{"mask_prob": 0.08, "norm": "layernorm", "depths": [4, 9, 4], "init": "trunc_normal_002", "batch_size": 128, "epochs": 122.6, "lr_schedule": "linear", "final_lr_fraction": 0.1}
Rows from block 9 of a small self-supervised audio encoder (BEST-RQ), named by matrix and row number. Rows with one number belong to one channel. Each number is 128 + 24 x the weight over its row's rms, rounded and kept within 0 to 255. All counts start at 0. Numbers have three digits each. After the name is the row's rms in percent of the matrix's.
After each channel's rows are labels from the 100 clips, of 14976, where the channel reaches its highest value: "peak on" is the class under the peak; "responds to" is what is common among them. Only what is clearly more common there than usual is listed. The data: synthesized solo parts of chorales (CocoChorales).
# convs0: first width-11 conv (model.blocks.9.convs.0.weight, 192x192x11, each kernel summed), inputs 96-191
# convs1: second width-11 conv (model.blocks.9.convs.1.weight, 192x192x11, transposed, each kernel summed), outputs 96-191

convs0.170 111:123141126123173117088166133144116112168140124139072142147159131140132155125115065137134154130092175120120125161132110148152125105115167105152151144108114095153130142116068124150145152150142119136151148114135147134138071122077161104114133130119130149176124139144137099134162114114133150120
convs1.170 172:126152142129148154145158131143181168150125119127129129083145158116158123119122144152150138146106161124118128123149142160123138131135116153130124156162129129079144155119141141114161138117147127160154134153166100128139120156147152134141166099122141145160162177126152104166154149153128146143
peak on: F#3
responds to: bassoon; note F#3; note G#3

convs0.50 108:126113076144136161112166120109130159108134109145130068113126133131108131125114078130114089134128148110119121135104112150118113099125147149133154105110107099096118131124078079094147184179150132086172183147121146155148103112103112102123109152121136141119082139156185096086139128144129097125
convs1.50 111:173175143166130128144147139155144134157115140153144153133107139096127071111123172158108148181132144156159123134134157138148153146132131157141149155135122140150106120137128140129085127077132150078168115142141139181125129142111127174150125138085151149130108111147137141164139186116120120137
peak on: B4; F#4
responds to: note B4; oboe; note F#4; clarinet

convs0.190 120:137085090171153106135122138136141158138131160176066118087108187173118157113137112128091127121098177133154112101082121145115138110137164117135117120116136105092142106105103106082091153103151122104161121130155131131133120080102075126101114130146131110096091122140130130113140133143134116115
convs1.190 137:115174131153123120126123120100128100132045121122113129134118137094104061167092104146128114122099103118131120079123143131106069113119125130121111104067114121098123052122117129138055097114121141122119139104099165134145179098102126129114090142140137096144113120117101103091137146120129139147
peak on: G4
responds to: note G4; viola; violin

convs0.39 130:157130118169133100105158117112115118103166105144072115082211129144117160150142158148138116152139155086128115119124126172143104089142131101141190125074141103092157111094140125099119142116114134128139154136131083120148085112152172119109139144131159149108120151126117155105095131145124105151
convs1.39 161:173094091143126132124146119128126145142153095142128161151094171118131158108113126126131146153165123136180157135096100137104171117095143169119110118135082117148110155117137104131092163169146133185142153140141111196108119119116134125132099125112113131103115116089106124143129127110082132102
peak on: G4
responds to: note G4; clarinet; note F4; note F#4

convs0.28 108:123112106114166156175137118136176097134172160120143136094117117116099165085133162125123113127127157109163141072153154151155110146083146187115132161139140166100139104119174121122138106137139140073065133113097157146128100124118118164110111122128148102140107133135110119094129125122073092143
convs1.28 115:061147148113128130113081117130111107114093142147096103151090101122115099147120115124146116106116091140121162131123128102106124120135135110117122081096043121091115138121119107085148125120130157107121143121115081087142190093106112124141140136152114096108143128139114181128075138115128120118
peak on: D#4
responds to: tuba; note D#4; note D4; note C#4

convs0.85 097:147145089129173160131196129083128123109148131166086125116181151147124152119136081156141126161133194099120138135090110126159115098124148133140147125126129108114174128131088119070111153133076121113151168117152133146149101140127139118105118124131121127142115141124149074101152109130125114095
convs1.85 157:130109118183154091108155138142109139144082097162083120148112156078111119147098120100132130149103117126137139091143109128149137114148138140138123143141130138185112111144108136129116196142123127123111125103108110178135145135130104203148113177122135165141160121106166099124130233123128103107
peak on: G4
responds to: note G4; clarinet; note F4

convs0.5 095:144100099178120113130097142089136083108126113085120107111125141151140148086073097108093126124113143124100119173093093149095114105139103132150127175108138168129115106140085125081118127112064103112141166099127135134128117147099131099113167126125161108079124107120140119129122118093101117131
convs1.5 135:144107092137150153105138143107146111142087143151088139152121153088120080133113144122160132114116084135149132084105153118128130130157143145142163138102118144150128111110121119126166142096151141138133123124130098147165164095157111139133117125151096135140121146133149160074141179181141081129
peak on: silence
responds to: horn; note G4

convs0.139 123:129144123122120108150137130126132148165163179164114150074113128158139128107101092101105095168110176136166104122081142111128102167110129114132160119118132076151117132137137112117132131079117160144158121122169101158086119110140122162129082113128129111113104146113101136108112132086138131132
convs1.139 183:079152148097102116101094155113093082111096116161089133132103102089105090137084123120126091112156058131052136116107116104121111146152127107152094111145115156149112137075092115119157115151114101170110101104133108097134149080122127115123119166148108118106077102134117129094104129147129104128
peak on: F#3
responds to: cello; note F#3; note G#3; note G3

convs0.169 122:138081156078132157112137107092128137164097162135151125099154150084119136111112114132128119154145130081181093116143105136120133160115105091132182172138134143129136132155112104107135105134148103132110134128164141134121140168092067104149108125166116146116117157125109159101098097147142159153
convs1.169 108:147097113106128096097117154100121153120127128092126090160201106130116113127160100109093124137061108090106106124113104138142097116101102092155133094119160151161133127023140133165139123089125085119085091120112131125108099132104126121110104145111119136133141130138125140121098170115116129169
peak on: F4; F#4
responds to: viola; note F4; note F#4; note E4

convs0.25 086:118136098145116120124154133098120112090133156118122107151139116138144147118077149123135074071123147143118185119088098129111102135130105155113081158054155140143082132109102120090098082125088096112139144050106097117137111089113140119101122116104121111135127086154127111150099128130121119146
convs1.25 108:125165085107144153124136101135126108103133162125122142123155141104148120124141128118145109131178106154153159123107151123108133133161111133105126161172151106091139153062089143129152136103113102161146167117116162105149158115123099125109132097151126118118091141064136094138148106173116130160
peak on: silence
responds to: note G4; horn; tuba; note A#3

convs0.186 084:152135162099133132195128099127134095135137115102147165120102170127125140109147126112124210142136102178132121129156112098120190114133094105152100139122111116172159141107129119121139148112113133130083131163144134115162147132175124168129155137141139148171122138132105160143141167115111088122
convs1.186 114:144091129126126122134138198108121138124138107136119105117120138121128128150146146134097115136133141110114154144110133132119117124115161140199125086073140200162128115181145119140114126147136131169122039128126073169129110106121127132129115142111116135091138141165110137152095112098132134123
peak on: E3
responds to: cello; note E3

convs0.129 079:145125127138084126114158129139118114152152108131106146061135119163132112141138107100141143167091141085176074139098142123145124104114165167167139182148127110137113111110107162093133169109116139159151145143097106185173080130140145144130115140088108157141105118117154132143112127139113208147
convs1.129 129:145130133129108138150139112157130165123150148184100104146113116086127129151165137136129094149161106129051068211118113128119153148112129121114103144149081113170108141100139103108117104192120126106118138135144144174168165135144114131141179085146146135145116186075143156154103126107111143132
peak on: F4
responds to: clarinet; note F4; note D#4; note G4

convs0.140 111:073131126123084114120138149124089125133107100134118094157116116141125093132174153104148130132104119139141146106132122140130119115101130162152115109173161130027131086167079129172122102098125128121105135131119118132106136144126118124125117116133096125121131096117127142129127116116156135125
convs1.140 244:136167118152157146145159180150150147140161162141154145118157139147162163115141130160150143146121153163151096088159140147135156149157151146180143146147089182109150166112146153109143152116143152132151101145146115126148113159141138138140152139145153141162124132138143119142157112166169139170
peak on: silence
responds to: bassoon; tuba

convs0.32 083:135122111170071120103150121045130107103164090128109097149110139150134168128127114114124117109140159114072156144077067118099140117115116147148141150060108156140123127134092125064130106101094122124180146143122106164116118118099127092097154131107107148112141132141106136162143124127145101107
convs1.32 119:134166101087133118140134104115130097106141143107101120112154142092123125131107133111134087121164091116140122110115114112092087134168110121105118130117135106095133149058092104127150132126106112168124142103079133080146177113111092115123132109151119138134085107153130109123122141148097116135
peak on: silence
responds to: note G4; tuba; note A#3; horn

convs0.130 099:158149156091135136082098097122129129152095080141138136103150095149120108130123121103139095133136129076133167143111140104176105109106118148156126113118096158133104128103118093150181115120114122113145119114106147154113126136106115165123126120086156065124124090122160189109099140126154085122
convs1.130 134:135101126088102128129144131106121090113122150113109125107109136125147135134125120120100098124148118082167097128126147126113101086114102130131107168117114131111111113134152109136117097145135112070133134099120111110130107118131113112130117124129102059117147141153152129116111154173126127169
peak on: C#4
responds to: note C#4; cello

convs0.48 108:133139106148117120077143110116115104120161135138114121104180148142136129126074153135125180144121122182182110131116134121153128130135205120108107144100095130129151157114167173120125154173090130120153189124081095119142094133101164109135124094105142137102116140161128105121110096159133088124
convs1.48 166:098166113120116112092131113084135106120088097136104159129145134104150116143085115098101099129134111128130107137118085107089139116114129111112135136138158112090095136100074118094164129128099140127103130105110124129119129118100113098084092117100112103104134146144103127110101116144090091125
peak on: A3; C5
responds to: note A3; bassoon; note C5; note C4

convs0.94 124:125112136113111163074118130111147144139108145142130145163184122129158101140098069165152119155108121199129175128175119141162108140163084128121135144079152141125143129084070112130119142115158106142139149132119130101114147121139165155111143090119117143159119116116141149170103105146136113110
convs1.94 151:096094114110136136158134158127138156141102135122140111128185145146112138102154152150085149147180148116103110141141130144148109149151130149163163141133117162182167154173148140129141133174155141124134094127100101139134159137166137148137116174144150140134100148168154121152119125122176119182
peak on: C#4; C4
responds to: bassoon; note C#4; note C4; note D4

convs0.13 127:148213123134134158139132145106143124146105118119134137133074132155149107159162147125109152117136101096102151161105115132097141156173133119175102108123167085096105131072170093137105089122156135135135128117113128132142125157135113143117178102161135089149147134151145140164175157096124135112
convs1.13 136:167037138139132121098134163100117118140085145147129142181105133132105117078137126136107125125136107124126083170151118142103148101122145116159132139092118162145107149144110133098141115160141183157094076138092131128118114126137122132135113141133119125120035138097096139105135120139130135135
peak on: E4; D5
responds to: viola; note E4; note D5

convs0.151 110:102065042159113156122134126102153139095156131132103068106101158104128138126127142103105119130145118132132139102074118135119122121123163165107134136125128114085133120125123136100114190166145141059179151136097119144139102109155112126103106150124137127106073128152144116106137153150125096135
convs1.151 148:136120129098128132141110097090115093110099126093118139147099149096129113122119159115129102106097110095127121158105125111104081133139107119097115129122150095118116118102124120141136075159094063154119153069106169100115132092097117075107094139100119117130128135177111124116081165110118079125
peak on: C5; C#5
responds to: oboe; note C5; note A#4; note C#5

convs0.115 116:134135104170165118138171124105124154141174144136128126125108120111126201136127178127119114120131148205082139116120132152144148124119147120150128152127113159116160160160125109126140153143118157128116151169147127102141115092154120154112108108111133124146144081150177107128143104153119136116
convs1.115 160:103163129102160145129131127131131136148154080098145128123191145101122192099101084158088139141138117126136147134114102077141084154139102150128125160114108130153115117159094131114161161115127179130115122130139124160132083146142127136158108096145103153141138165142139094101106187099151127091
peak on: E3; D#3
responds to: cello; note E3; note D#3

convs0.187 115:121126081142147146144187116057129116143143119173102098090128170152106184111154112134147123153115159137139125105099090135129126126140116099131144126101110085120191112132104117109117157121110131092148154164193125148124079141139093086099157147144168161126117157126093114098119155166154117120
convs1.187 150:115142106174140151130108130149107105157136055137138167115112109163111126130115105152111148162109104175152134087155153124139122165161120144131101120129109132116146110149140140134154151151161120164134127143142143173146156118131176162130142156160146146131128129155124093095129106162138133152
peak on: G4; G#4
responds to: viola; note G4; note G#4; note F4

convs0.125 105:137151114119085120086143130111149094146088144146069149157159100120105137141093152111166138121135135110074122115094126089112102087081122140120106125097121085105131148109091149147095161160114124147103164089112099126128102095128148106091148128106125162158146133135134083158146130083137129116
convs1.125 127:144162118137143123130121149127142155135123141115166112162168097161127135145141129127126140129102154152117103143136124167143125144125134152149119143157145153099149074151171167101153128051148188111160114149133080124127158132159116130127147160110145089144148099073143070110133148115153169125
peak on: A#3
responds to: note A#3; cello; note G#3; note C4

convs0.154 098:154139139122129103114103095123136123130104101126130128142079114116138149183128125144088117152121121122055084173127140131155104112137039121102133133140124129155104117145158139140120113135089158126143150141143175163120203119151141122124112100090118123127160124162141108161136138113131069091
convs1.154 135:178123116097143111144141162114115088122158099106098133067100158111145138095131148122139128109185123106122114113111131122116095160151110125160112156062165162118119149175144104171156136148113150133140081120124138143129166099123111125143097140135107125125142134124129122145103153115152124095
peak on: E4
responds to: clarinet; note E4; note G#3; note F#4

convs0.6 129:156119133127145114128132113123117140191099084130108144126174108154117111136148140154141147163156167154145102117154101114147145109101109164105143177163097108143123165147116146151154123067036149128138120111139104166108163122134120141122114141131129140137153150102111088122108092124145155115
convs1.6 134:151160155091127109151123170132115113097114117106111039110152097120123122119083123089138103124140131132059115153111116114135082133126105125170143155122117174143124121125121120119117133137098128083133073126134096076111110111135094125118117179129123108134109094126142165113116185085134125122
peak on: F#3; G4
responds to: bassoon; clarinet; note F#3

convs0.135 121:130186129161125169153165119097146138149099172193148135064133158124123124083152107111118123136146165118103102097167135150109121112107105107145157138112124099092161135166141105127131135125166155124161138150140126134080120132134125109161107112162142082110122141143162138131151178139110162132
convs1.135 131:101087107135135121109129113124127160137137104100148190147212155095108172150103098125076136123116128155134192115132109123159129128129118150113121116094079114142085114135084148089183117106153100151125157120128069128114162161149128142130098085098147149142137121124122072111132110142150098161
peak on: D#4; F#3
responds to: note D#4; viola; note F#3; instrument: cello

convs0.66 090:129117084138104082092162133133115121084112101101102092139124113122130135112108110145118086109130119116107116106140147150089093085137084178103094180060142138133106129107091141101126133120121125113137180085118094114144088105159127134128103130117125163125143123127093103125097116093110101166
convs1.66 117:136170078124157110090097123118114104125109124109138141126139082152115115148163116085137143115056087138134110152136098129124110135156121096121099070117136126144124168095089149161126123075144094148146152104070134122113212100154116119110147120140111112130140130094101138103114133148136113132
peak on: silence
responds to: note G4; tuba