{"model": "self-supervised audio encoder (BEST-RQ)", "dataset": "synthesized solo parts of chorales (CocoChorales)", "train_examples": 39062, "depths": [4, 9, 4], "kernel_size": 11, "optimizer": "adamw", "lr": 0.0031, "weight_decay": 0.08}
Rows from block 2 of a small self-supervised audio encoder (BEST-RQ), named by matrix and row number. Rows with one number belong to one channel. Each number is 500 + 40 x the weight over its row's rms, rounded and kept within 0 to 999. All counts start at 0. Numbers have three digits each.
After each channel's rows are labels from the 100 clips, of 14976, where the channel reaches its highest value: "responds to" is what is common among them. Only what is clearly more common there than usual is listed. The data: synthesized solo parts of chorales (CocoChorales). In brackets: how many of the 100, against the usual share in percent.
# convs0: first width-11 conv (model.blocks.2.convs.0.weight, 128x128x11, each kernel summed), inputs 0-127
# convs1: second width-11 conv (model.blocks.2.convs.1.weight, 128x128x11, transposed, each kernel summed), outputs 0-127

convs0.85:498516511502510443453498453509462481525431544509450497423509485503503484473498484508577532536528485462420520512464538452447503510561418490448463497476490609523504469516514465572440517413493442477426420537470532519519555478479475462472506531604475456445447501499468495474544463492507476585528484497456508493413435447477510482465489466437482467524457456466472458508479508503447445532556
convs1.85:463493536511509521528485536498489540572550471547531522488520492419479527458509503536455587569512586472521468457470518518538512556443572477532475517516559555498507486592489522453545439507466502528487461492513552606554471499509473490482512445591477545498482445484512478504535579466475491508448553576550562485486449496501453505486482541490468525488514513556499630451482537480512565496507
responds to: note F5 (67 vs 8.3); oboe (65 vs 7.5); note G5 (30 vs 6.3); note D#5 (28 vs 9)

convs0.10:449423492465468525502542394464504526444501513519483507421457528498524402528487474505529523513517484539535435443453532494475518440533403483506451515506473476455473443359509463483493501497511499467488477502446438511454514491458469517529508447469424487503516543470520467540449470497546486459493532510519440464562388512467502501499556472580479459511484477488541466519452418509451490499518
convs1.10:556575516549568473503502445474560493473453559478519494536527441527384531497482482510439450511555457471511497494558516475534486522459543422513521366478466438475529546522480501524486436506436426518493514522495496493514490467512464452492508511477562575584511514507489530478487562470454524568572479484508460523527514488503473531477532532440521517482485545485519553506512503512521605471417
responds to: note B4 (61 vs 9.4); violin (56 vs 13.8); note A#4 (52 vs 10.7); note C5 (45 vs 10.1)

convs0.116:501505537524473452518487522537501541500513489477569494473475466508479518530498515532571541526502522542473494484458449536500549480499477440488418573488530537526486513499508437558522574507529490455473529508527409499484385516550471506459469487567467512405534445452552482504504485538530555526360444465539534517429468562542448514495501468450495454483501524499510558479517504573566461527441
convs1.116:442458492496485452536512449534510461445490463490471524511535460411516551512527547500427438514542530477530474523480480530598545576469551599495513424570561464490508488495523515482504424529468515492480463531495466562501572502440507505525472476519473595512529526568550475465535565522478501493508526524471494417495521504467503444513518479530497526520475558433505479502471488416554561437571
responds to: cello (76 vs 10); note F#3 (50 vs 4.9); note F3 (33 vs 3.7); note G#3 (30 vs 8)

convs0.80:515550544498555529517496486577503480514469467489446500630526422495507498514557509500525499530512479464445528506492472457511536503568522424490488503551493576457493508580577504495512458530494540534496550519558562515541455569497436507480582512502550554502550428550476501439520561476451514555492472472468563481543527458475501548428530511423490477508475553507467527519472522515545463588507
convs1.80:505507495464508438501492487491435525481534608557540539524481544363494501526518573522473489505422574507546526500484531546570506484476517553526516462511579541491521434491473534556530534519521529549501492500520473606490546529571499461543467504534478473487483485563492538513468464481576463507477494524548461488487403563549496429507481504552492570509484449455519482511517527529515549434511
responds to: clarinet (66 vs 9); note C#4 (52 vs 12); note F#4 (30 vs 8.4)

convs0.37:487431430479500433506505524478513472515447547484530454436507472499521545505490514419450520519489476497506494500521482494470483487512335521495469492412495490489427435436543462544463531491505541522406416486427457509469471503397519470448520514526489456535537533515493510553438405468496500447506478501507432509528511522469494531473480429492492507494514475445525532511487442442518462488446
convs1.37:525602519508534462506476552506551515534440481510497556529519407578426514525517481500507525545523557489520553542531545532511541516509484538540542526565473513571522490470494493491569450543399388516555498531532469483554485527462531566538509579482505481468540437502524501379502497498512527525512548520558472520449517513461511389520519533440489514522542501524518514512494528460495526488523
responds to: bassoon (95 vs 8.1); note E3 (48 vs 2.7); note F3 (45 vs 3.7); note A3 (31 vs 8.6)

convs0.22:493516521430473493533523458500531567512492432559424551527495481497451459523503486561524456483482490534437509521514480445463379552459468487453440475433488558481551481581472467499547466509526490479518480506521566488557483496543541551509439518520490572447470465508532498503549503416433483440512513437465569484490503455524490502504462498488493586516539513526511498511500563489602419444498
convs1.22:524538499520437486533494506495450462533460559480572498507491503406515508473489575517524576491536535475505505512499481582538491495561519406502505535506554445484496460496511513473471541540470482555479530500504489568478496486441488507475625517507574466611455490553426533499489519570540529552518541498483495501461528543550507423410496489555512450497471488500493439512554527460501539509583
responds to: note G3 (89 vs 6); cello (63 vs 10); double bass (33 vs 1.7)

convs0.0:489508551458487482485466426471513507518496512485502503408583450504478440472472497514499491550569523513510534516524513453538530444503426432520466534513504464547597436464537502401565403515401529552467485493526460497527531504487448593511516486443537520523506503475437476449496517480483471543464512487475559467434463550488426525482539480487496430457481533562506493470489493535461546440512
convs1.0:450463439441493509476510481489518475520500407489497517514480518423497509531480522495546516467362535491471486456453501543541480570486460535477508426525535443435480502443540507521520527491460441440568413503483460555472536492541511527466493464475494515502547490517508511528516553565513566571502500520535485456562544474568506470506554495395532487487455572433488436538500439479519475540509
responds to: clarinet (98 vs 9); note G4 (54 vs 7.3); note F4 (52 vs 9); note F#4 (40 vs 8.4)

convs0.58:500477489557559502442532505516518472450511516383494435445475581502483479484487528526531492480462440467511521508503457484560527439486502437422433501452527447537464510487420498426600464437517474492499449421531541498481530450535504496525486479492453466470502521482565497509446447507563396541431478515500540509507538494511498437540492496473509481392493471519439488453540495536494519484486
convs1.58:483536513573567596523477507496496512563537439547518541512495488523552539515486493578499566473510449542511506527451535526508551515567519493526527576525498542444512502488597517527500548517495503486496549531485539519536503568456514511511524520555518527631501410499486491532510552490360552510534529514513491552462543441542424533456471469563492542521519473479500499558515521509516490461517
responds to: trombone (100 vs 7.3); note G4 (72 vs 7.3); note F#4 (41 vs 8.4); note F4 (39 vs 9)

convs0.121:513536522521549460500540469491495542560527501469503509524544473507467523511515464539492507482457442520487437484491476413523516485485492583595464545472534507552496579537541369527526496487469481509442522528516540476543462530549478557479459497533527542538467447481457451496526466473481435517515478495512557489381534459497425500513531554551488497553486482526547448455463562432495565586519
convs1.121:453506487505512511515504490510465468506557558543562521496474532377529527492472530491495515524491518515499462436496510549538553518479415433513432499556596523387490408469445622523497533514530435493516472508490453571461517534477498508486557472539469467465492472471565539547426517469592504506477496502466450451532478521443487513536524493475503494484442477501502559508564510489515461480504
responds to: clarinet (75 vs 9); note D#4 (58 vs 10.9); note F#4 (42 vs 8.4); note F4 (39 vs 9)

convs0.42:498432484555472456552481559528540540570469458552456556599515453499475603528520510524447518466508467532522542526488449574491463488524510404456595470526489472495484518460513481440461497495482460513562474518479530506470537504478561486470491521465531519455483464492550517477561634479444487509529502541487591517491555480523494458401528492534516481486497517446440513495473509457474484507523
convs1.42:536512506532452505545473532507457505479527530512477477489500507349543488506500549523481547515466490470503483482492473481499500485497507536456457552494546558505498537545454500487495527490557517531459540462457517589527454521516420504532494503488518528567607496509507455481482467464606544495524523435514517453460465595563497457463558541496522543501403512428498495533516424529436582526461
responds to: note A3 (48 vs 8.6); cello (35 vs 10); note G#3 (26 vs 8)

convs0.125:474501496477500424465486511481487426518472565575506520415437566495435524542458524519505566531458601451540507501521497450528472436511473384498464493436466427478516498475509497467491499443489463459468483471483464527431452551503510569537522510461517502491530497512508501401499437464543491457502499482468488490399501516495513507527470489505516441479492485543576490480505433588510471452435
convs1.125:538519502539467576481517440463497464494497438491490438517484486513474511537472507522492504536533394505480462448497539525445511533448486527472510457505474440491473518425516507507558545470435415572543464466461547493536482510499461521517430468493512547566442515522582505584521560522420537527486505526425521506473477479493481527406485500414492507449501458422484401504448485449515530487515
responds to: trumpet (93 vs 8.6); note D5 (47 vs 8.1); note C#5 (35 vs 10.1); note D#5 (30 vs 9)

convs0.48:534512500439514502510519537500509490464571527515503471444486538497448494567556527480501499516495533491469489484492490464430485457478442570454480452484487551512485493543487478496454518532510460441445502347493579525553463557512493426490519488542544502511481549467493490474509447507521479499437463493507466513420456450501536519405553587507502490498518581423521440511548592506474495546430
convs1.48:509460478495481481493537493494517537494461434586433576389540519463489489454477617517505535508535538487460481503433378480531452529481502447492503482473528536527465529561496497467449495520466543509455378527533520514472514529460507547523523449539482535486546459484453569446524554475484533472515513542499513529505506458507462515511482533383450455510448534519446519455507505465454484523517
responds to: cello (100 vs 10); note A#3 (63 vs 10.3); note B3 (56 vs 9.5); note C#4 (42 vs 12)

convs0.82:527427461488499498407502498554515563445539458448499510526519512500439495469516531391488425492512412494455554522505435548469455501495483427528487524560467546538546502514476457643541538470548476448512441528433471531498527456547477512538408534587476473440476517503497519516507557528528539459455530451482503521475516467504502497510500448519504498495508503459523501525497471426567497504487
convs1.82:504464471482533545437493515477466459498435480466490434447481447424574465558449512492475536530473462505485531481499462544524489533540560416467534463536532537459486508539496477396519445531480520469505451465485542577522558488471448488496556494525596469500484453521532468525470473552536505494482527446540448462523472460519507469386459502515544470474451556472457412565494538492500567531519
responds to: double bass (93 vs 1.7); note A#3 (51 vs 10.3); note B3 (49 vs 9.5)

convs0.100:485545464501522516509485541437503440477411474470545527422520500502519468476529502506482471500506456473527530536521511518513469569470548425521495413521509571560498561516502454466465516561496498483595572464501513496599418567600479474567484514525528508517444471494530538513590512525500531560552515471476518509474571490501506468518490490475508522508490466497520501518545570538442612453495
convs1.100:476488517512495486512502552512482521498544516527498496547522498284510520506526572492508516498476493530507479516512501480510515442527479538507472513488635544470511468485496521589487530530520491485471527487506485668464536528461457496418537511514507519511520496522501470522481510491497481460484570528498463392507466510491493516431517451512505496506465499523508529471503543508583436522468
responds to: note B4 (34 vs 9.4); bassoon (30 vs 8.1); note C4 (29 vs 10.8)

convs0.120:539481441525515510532547517473498490539545467503454462401496441493450489535500495563535560531489469503458463476487536513447519494521432448537524526478487513503501497343518517516512563464422423459483449559495470515426463499459476536479513519515527466490420576504534488445485496476505485504479560477528483524474437524477481458454436507515495519497489417493421471499481425542452480573560
convs1.120:474490518485524576485490473505566509488509462482516465488460478465516467404503555415549487526566519398485507479465517508566495493410553479476528547536525521511471545532478535482457461460537484514518444495488516530519500466568474494489459467500511485454486488509383554493585503516414542562534455577517526462504587477513503486462477534488513490485510570460472538487474483404481588444491
responds to: oboe (53 vs 7.5); note A#4 (52 vs 10.7); violin (39 vs 13.8); note C5 (28 vs 10.1)

convs0.15:503461470480490513453506456507464554537547463440451518620558517504441554470508497494519463441568491503467491511509531547520516522459464447515546414504520546474484439495485504499513485457495465439458490562503505498472501541535464392491502480445444386468391481536549514534519564431505549494555532469479550475433495456544476478509477447502517412525504484519438516471504468458483498494499
convs1.15:505463505529462488500491545516478490502437528500534460541491448333495486490514576519482514518462430473515512505511542554496490482538494482502506558596596473494511499505460496504555515501476562562542556474496472570592496529471504505546426523496557436521590509532507517443496467532543533468441567517436472464465500524513507459439522463464509506515445509526525467599484492525541522473502
responds to: note A3 (89 vs 8.6); cello (81 vs 10); note G3 (25 vs 6)

convs0.56:504482435482446476519463493558512465569470433496561438404484495498455472547491518540593414513542523550417520506513534450504563529544485446439521530556530519507477421520442430480415480469529472502535485423511507518459497436535514486494516513495398496541515520534463517509424550528489541521516477503463466518440469518489469519447566501512478528490528513563476521496562525541480519498438
convs1.56:529473485465461509531509495500477509507544581498519554514525508377546497476506593489545506487562497498504520511492469543531477489485566511485522430457561477552495526568548538516467545509516555407503552493490553591468470462541490508499511519452561467516550465494494534539518495461498446545458528530470548444466538520382523496448484472512497430491449556425499434523440511479545452515554
responds to: cello (97 vs 10); note A#3 (96 vs 10.3); note B3 (33 vs 9.5)

convs0.94:451445522508436441528471474433495444477449531440424504503468511496458487464424502499459486450420466444487505510514515426545549452508492417481493486491470470477470474547461532420516437443497416440503515388470532515498462451423519473458486514449461517471481546510497524468517490480494462521437502495468558529509446404464538444511472567503512492430486449519527515520517471457494467468470
convs1.94:473543535531547527579466563526474531556543521534534535521534532565569549491530505453481571450530567565544491503476545513569528537503524510546545441520512559511531490579562531488553522541455519559504508552540525546512456530556520558488542466553519483508465410489500498489479519482507504480533573457553531528524555539521427517488506551472398532546512527500531444451490546455528542470534
responds to: note A#4 (49 vs 10.7); note C#5 (28 vs 10.1); trumpet (26 vs 8.6); horn (25 vs 6.7)

convs0.39:460522522472440369528528508511505495533455492507500478503507462496448503529511479529441427469523445529479471453515450534509477510500515457506520510424487448512472517437503510525500477587553548495483500465505542505515446422495463535440500456353514516528545545533479484512470448470488526525519463479485507486442500504552512547447528496554495484523506538560487560501498529553567470423365
convs1.39:519507492535480527569533477530504500518511588514500488555477436403517519482513505463544546509476610428539497440521484501504479543475537520510574432522576554566507527427523530532503503525497460519535486449476493558448512436534463491497526544428519485534547459575499435520475521515464487475480489549459569461488567521518475439500459535427529574517414485435481477522500529471518498501559
responds to: clarinet (80 vs 9); note F4 (80 vs 9); note G4 (31 vs 7.3)

convs0.67:547555523449480532505500554437547540537542485501547410511414458496543497470501545470437480499512482506525551525494484498503475473491562534595462529451495470486465484517460501452513563583537454395514523520404446515446510474515515480494484530457547566508475508472466525483475433541511441475505579522507469531482576549514516448539477417454488485461526498449443476481521477452447498521568
convs1.67:504475482509516531439522499458525533521443459518488556525465585406425482460489540568481568453542574537465505507489506520492510494479450439473491500531562484571514523553638499505495579505483520501600495503514500589570527440557481481530536541460463512490511410481529471586471451519494487446507494488512471477488483455561496532534480499491475540507475511522505436531533547528521529504538
responds to: note C#4 (92 vs 12); cello (71 vs 10); note C4 (35 vs 10.8)

convs0.36:501524485567535513506531524526393544476511517511437547560515499498539453442502447480570519426489516460573450442481564528565518471506498503593501552498461518496519504553470526458482459561479514528505519514485528421510528523508407568475547423531482459530520459469500426479434491512530517501444487481514553439517445554529426514546573480508478546515454520491521569454498485539490508447536
convs1.36:519544477448497523446497491492531473451554423514560512438498477452410482525505481552507461461545444485491527424455407466493440601532524505508534517553500472479442522536461531478468510413499428472522533476449447506542421480536475482458422480501518559555524534429469426502515524502443529497511463472448446500502484385470480494522471517492501478484472449492460461531505483448456517499488
responds to: clarinet (48 vs 9); note F#4 (47 vs 8.4); note G#4 (26 vs 9)

convs0.13:524435506429487474468531456525477537448532577478477545483473495504514419538505442503536468490485462533568430439439555489509550468496480502489498504471488494469468484437550513526474487436540484480421497507477457488418498496469473480423549448510529496421493575531511449515531456513488473469419431502513417453516407550435549503543500491471490439536482482451473512551459429513463497555517
convs1.13:513525473544560491504503476461538479457446468461439480390454448479423447478471501458525490506487500428462516502511471469567439503470522540452522501529487502525428528547415521438495463472487425543558455509468559512542493461559478493527410496502497466470516509514411500452522461501457540576519428541488560514495560436501465483499427518479507531482468495522449456490510455473415532448489
responds to: violin (55 vs 13.8); cello (42 vs 10); note C#5 (30 vs 10.1); note C5 (27 vs 10.1)

convs0.27:478520561509557448574554520417487552539444526511470491516501459510471456512517496529505452451493556490492503514518457427501510505478556505512520511435486455495520536474566515545510482546518516449467549447512590486532428477484510537451463507483520592522482476484535484526526486494491444504519511510428551493402550519487523502548520484529497611501478447534459493411485489481641484443538
convs1.27:545507502496497507529493535514442525540545523498518519538513547361481522491507541484511626496484479512507501463481524574605547489524483495558497491539610533497536461486489542500557515571487537558538445541526497631441515523480491563468594476521526475493502462561468469470453489506509546479504565526560510468461475493547485444490469483487523519526468474450515466510474539492514545536519
responds to: note F#3 (60 vs 4.9); double bass (26 vs 1.7)

convs0.32:534460537524536493419482507520504520456504443525547588413558571500490532433503506394561481481485467424471509513503521516485541491548503544555529579566506477477487479466507519491589448510477530530453384516424435503515517447458457540542475526490504520512538507497432486516559505562475484554484513466506462491459523466496500485476488500429496558500453559494544560523482479551472560484523
convs1.32:559496532503502473542455450490481447514542521448443402506476448415617505560486500553500522520446567552549505510522565501552485505459422486562511419542544561522498506490446497479503540516515442480432514513503492570455478447561497487472479514597456525526540529503530466519529545512532483428546533539475492413438525489495474525501508557526541505491490545469506489496495509495511507533411
responds to: bassoon (70 vs 8.1); note C#4 (70 vs 12); note C4 (32 vs 10.8); note G#3 (26 vs 8)

convs0.101:557533557416416475528552448466558467531541430471453471508544580500474497561440548597495458551511474553411578520526421515539507445523502495478469553562509495480449458553439481572517555501538493499550491417512513504483538501498521473531520518475435524570490488531523528525501531468503498438556479530468513507447477482505511442455508496512508492504531511543453509484539489476589519485537
convs1.101:516484526521530475495488517487522526564490576483550503537503509389524500499501564466509557495501534461534476481511472508530579541573486530495489457539587501522505528542523568489549461541486534508518565470515539599467590519512452560474463457495610479466523501569545505492632580478479469483493569467457506487511520549477513488481511537482484505527444482496524553515461526485511551575473
responds to: note D4 (40 vs 12.7); note D#4 (35 vs 10.9)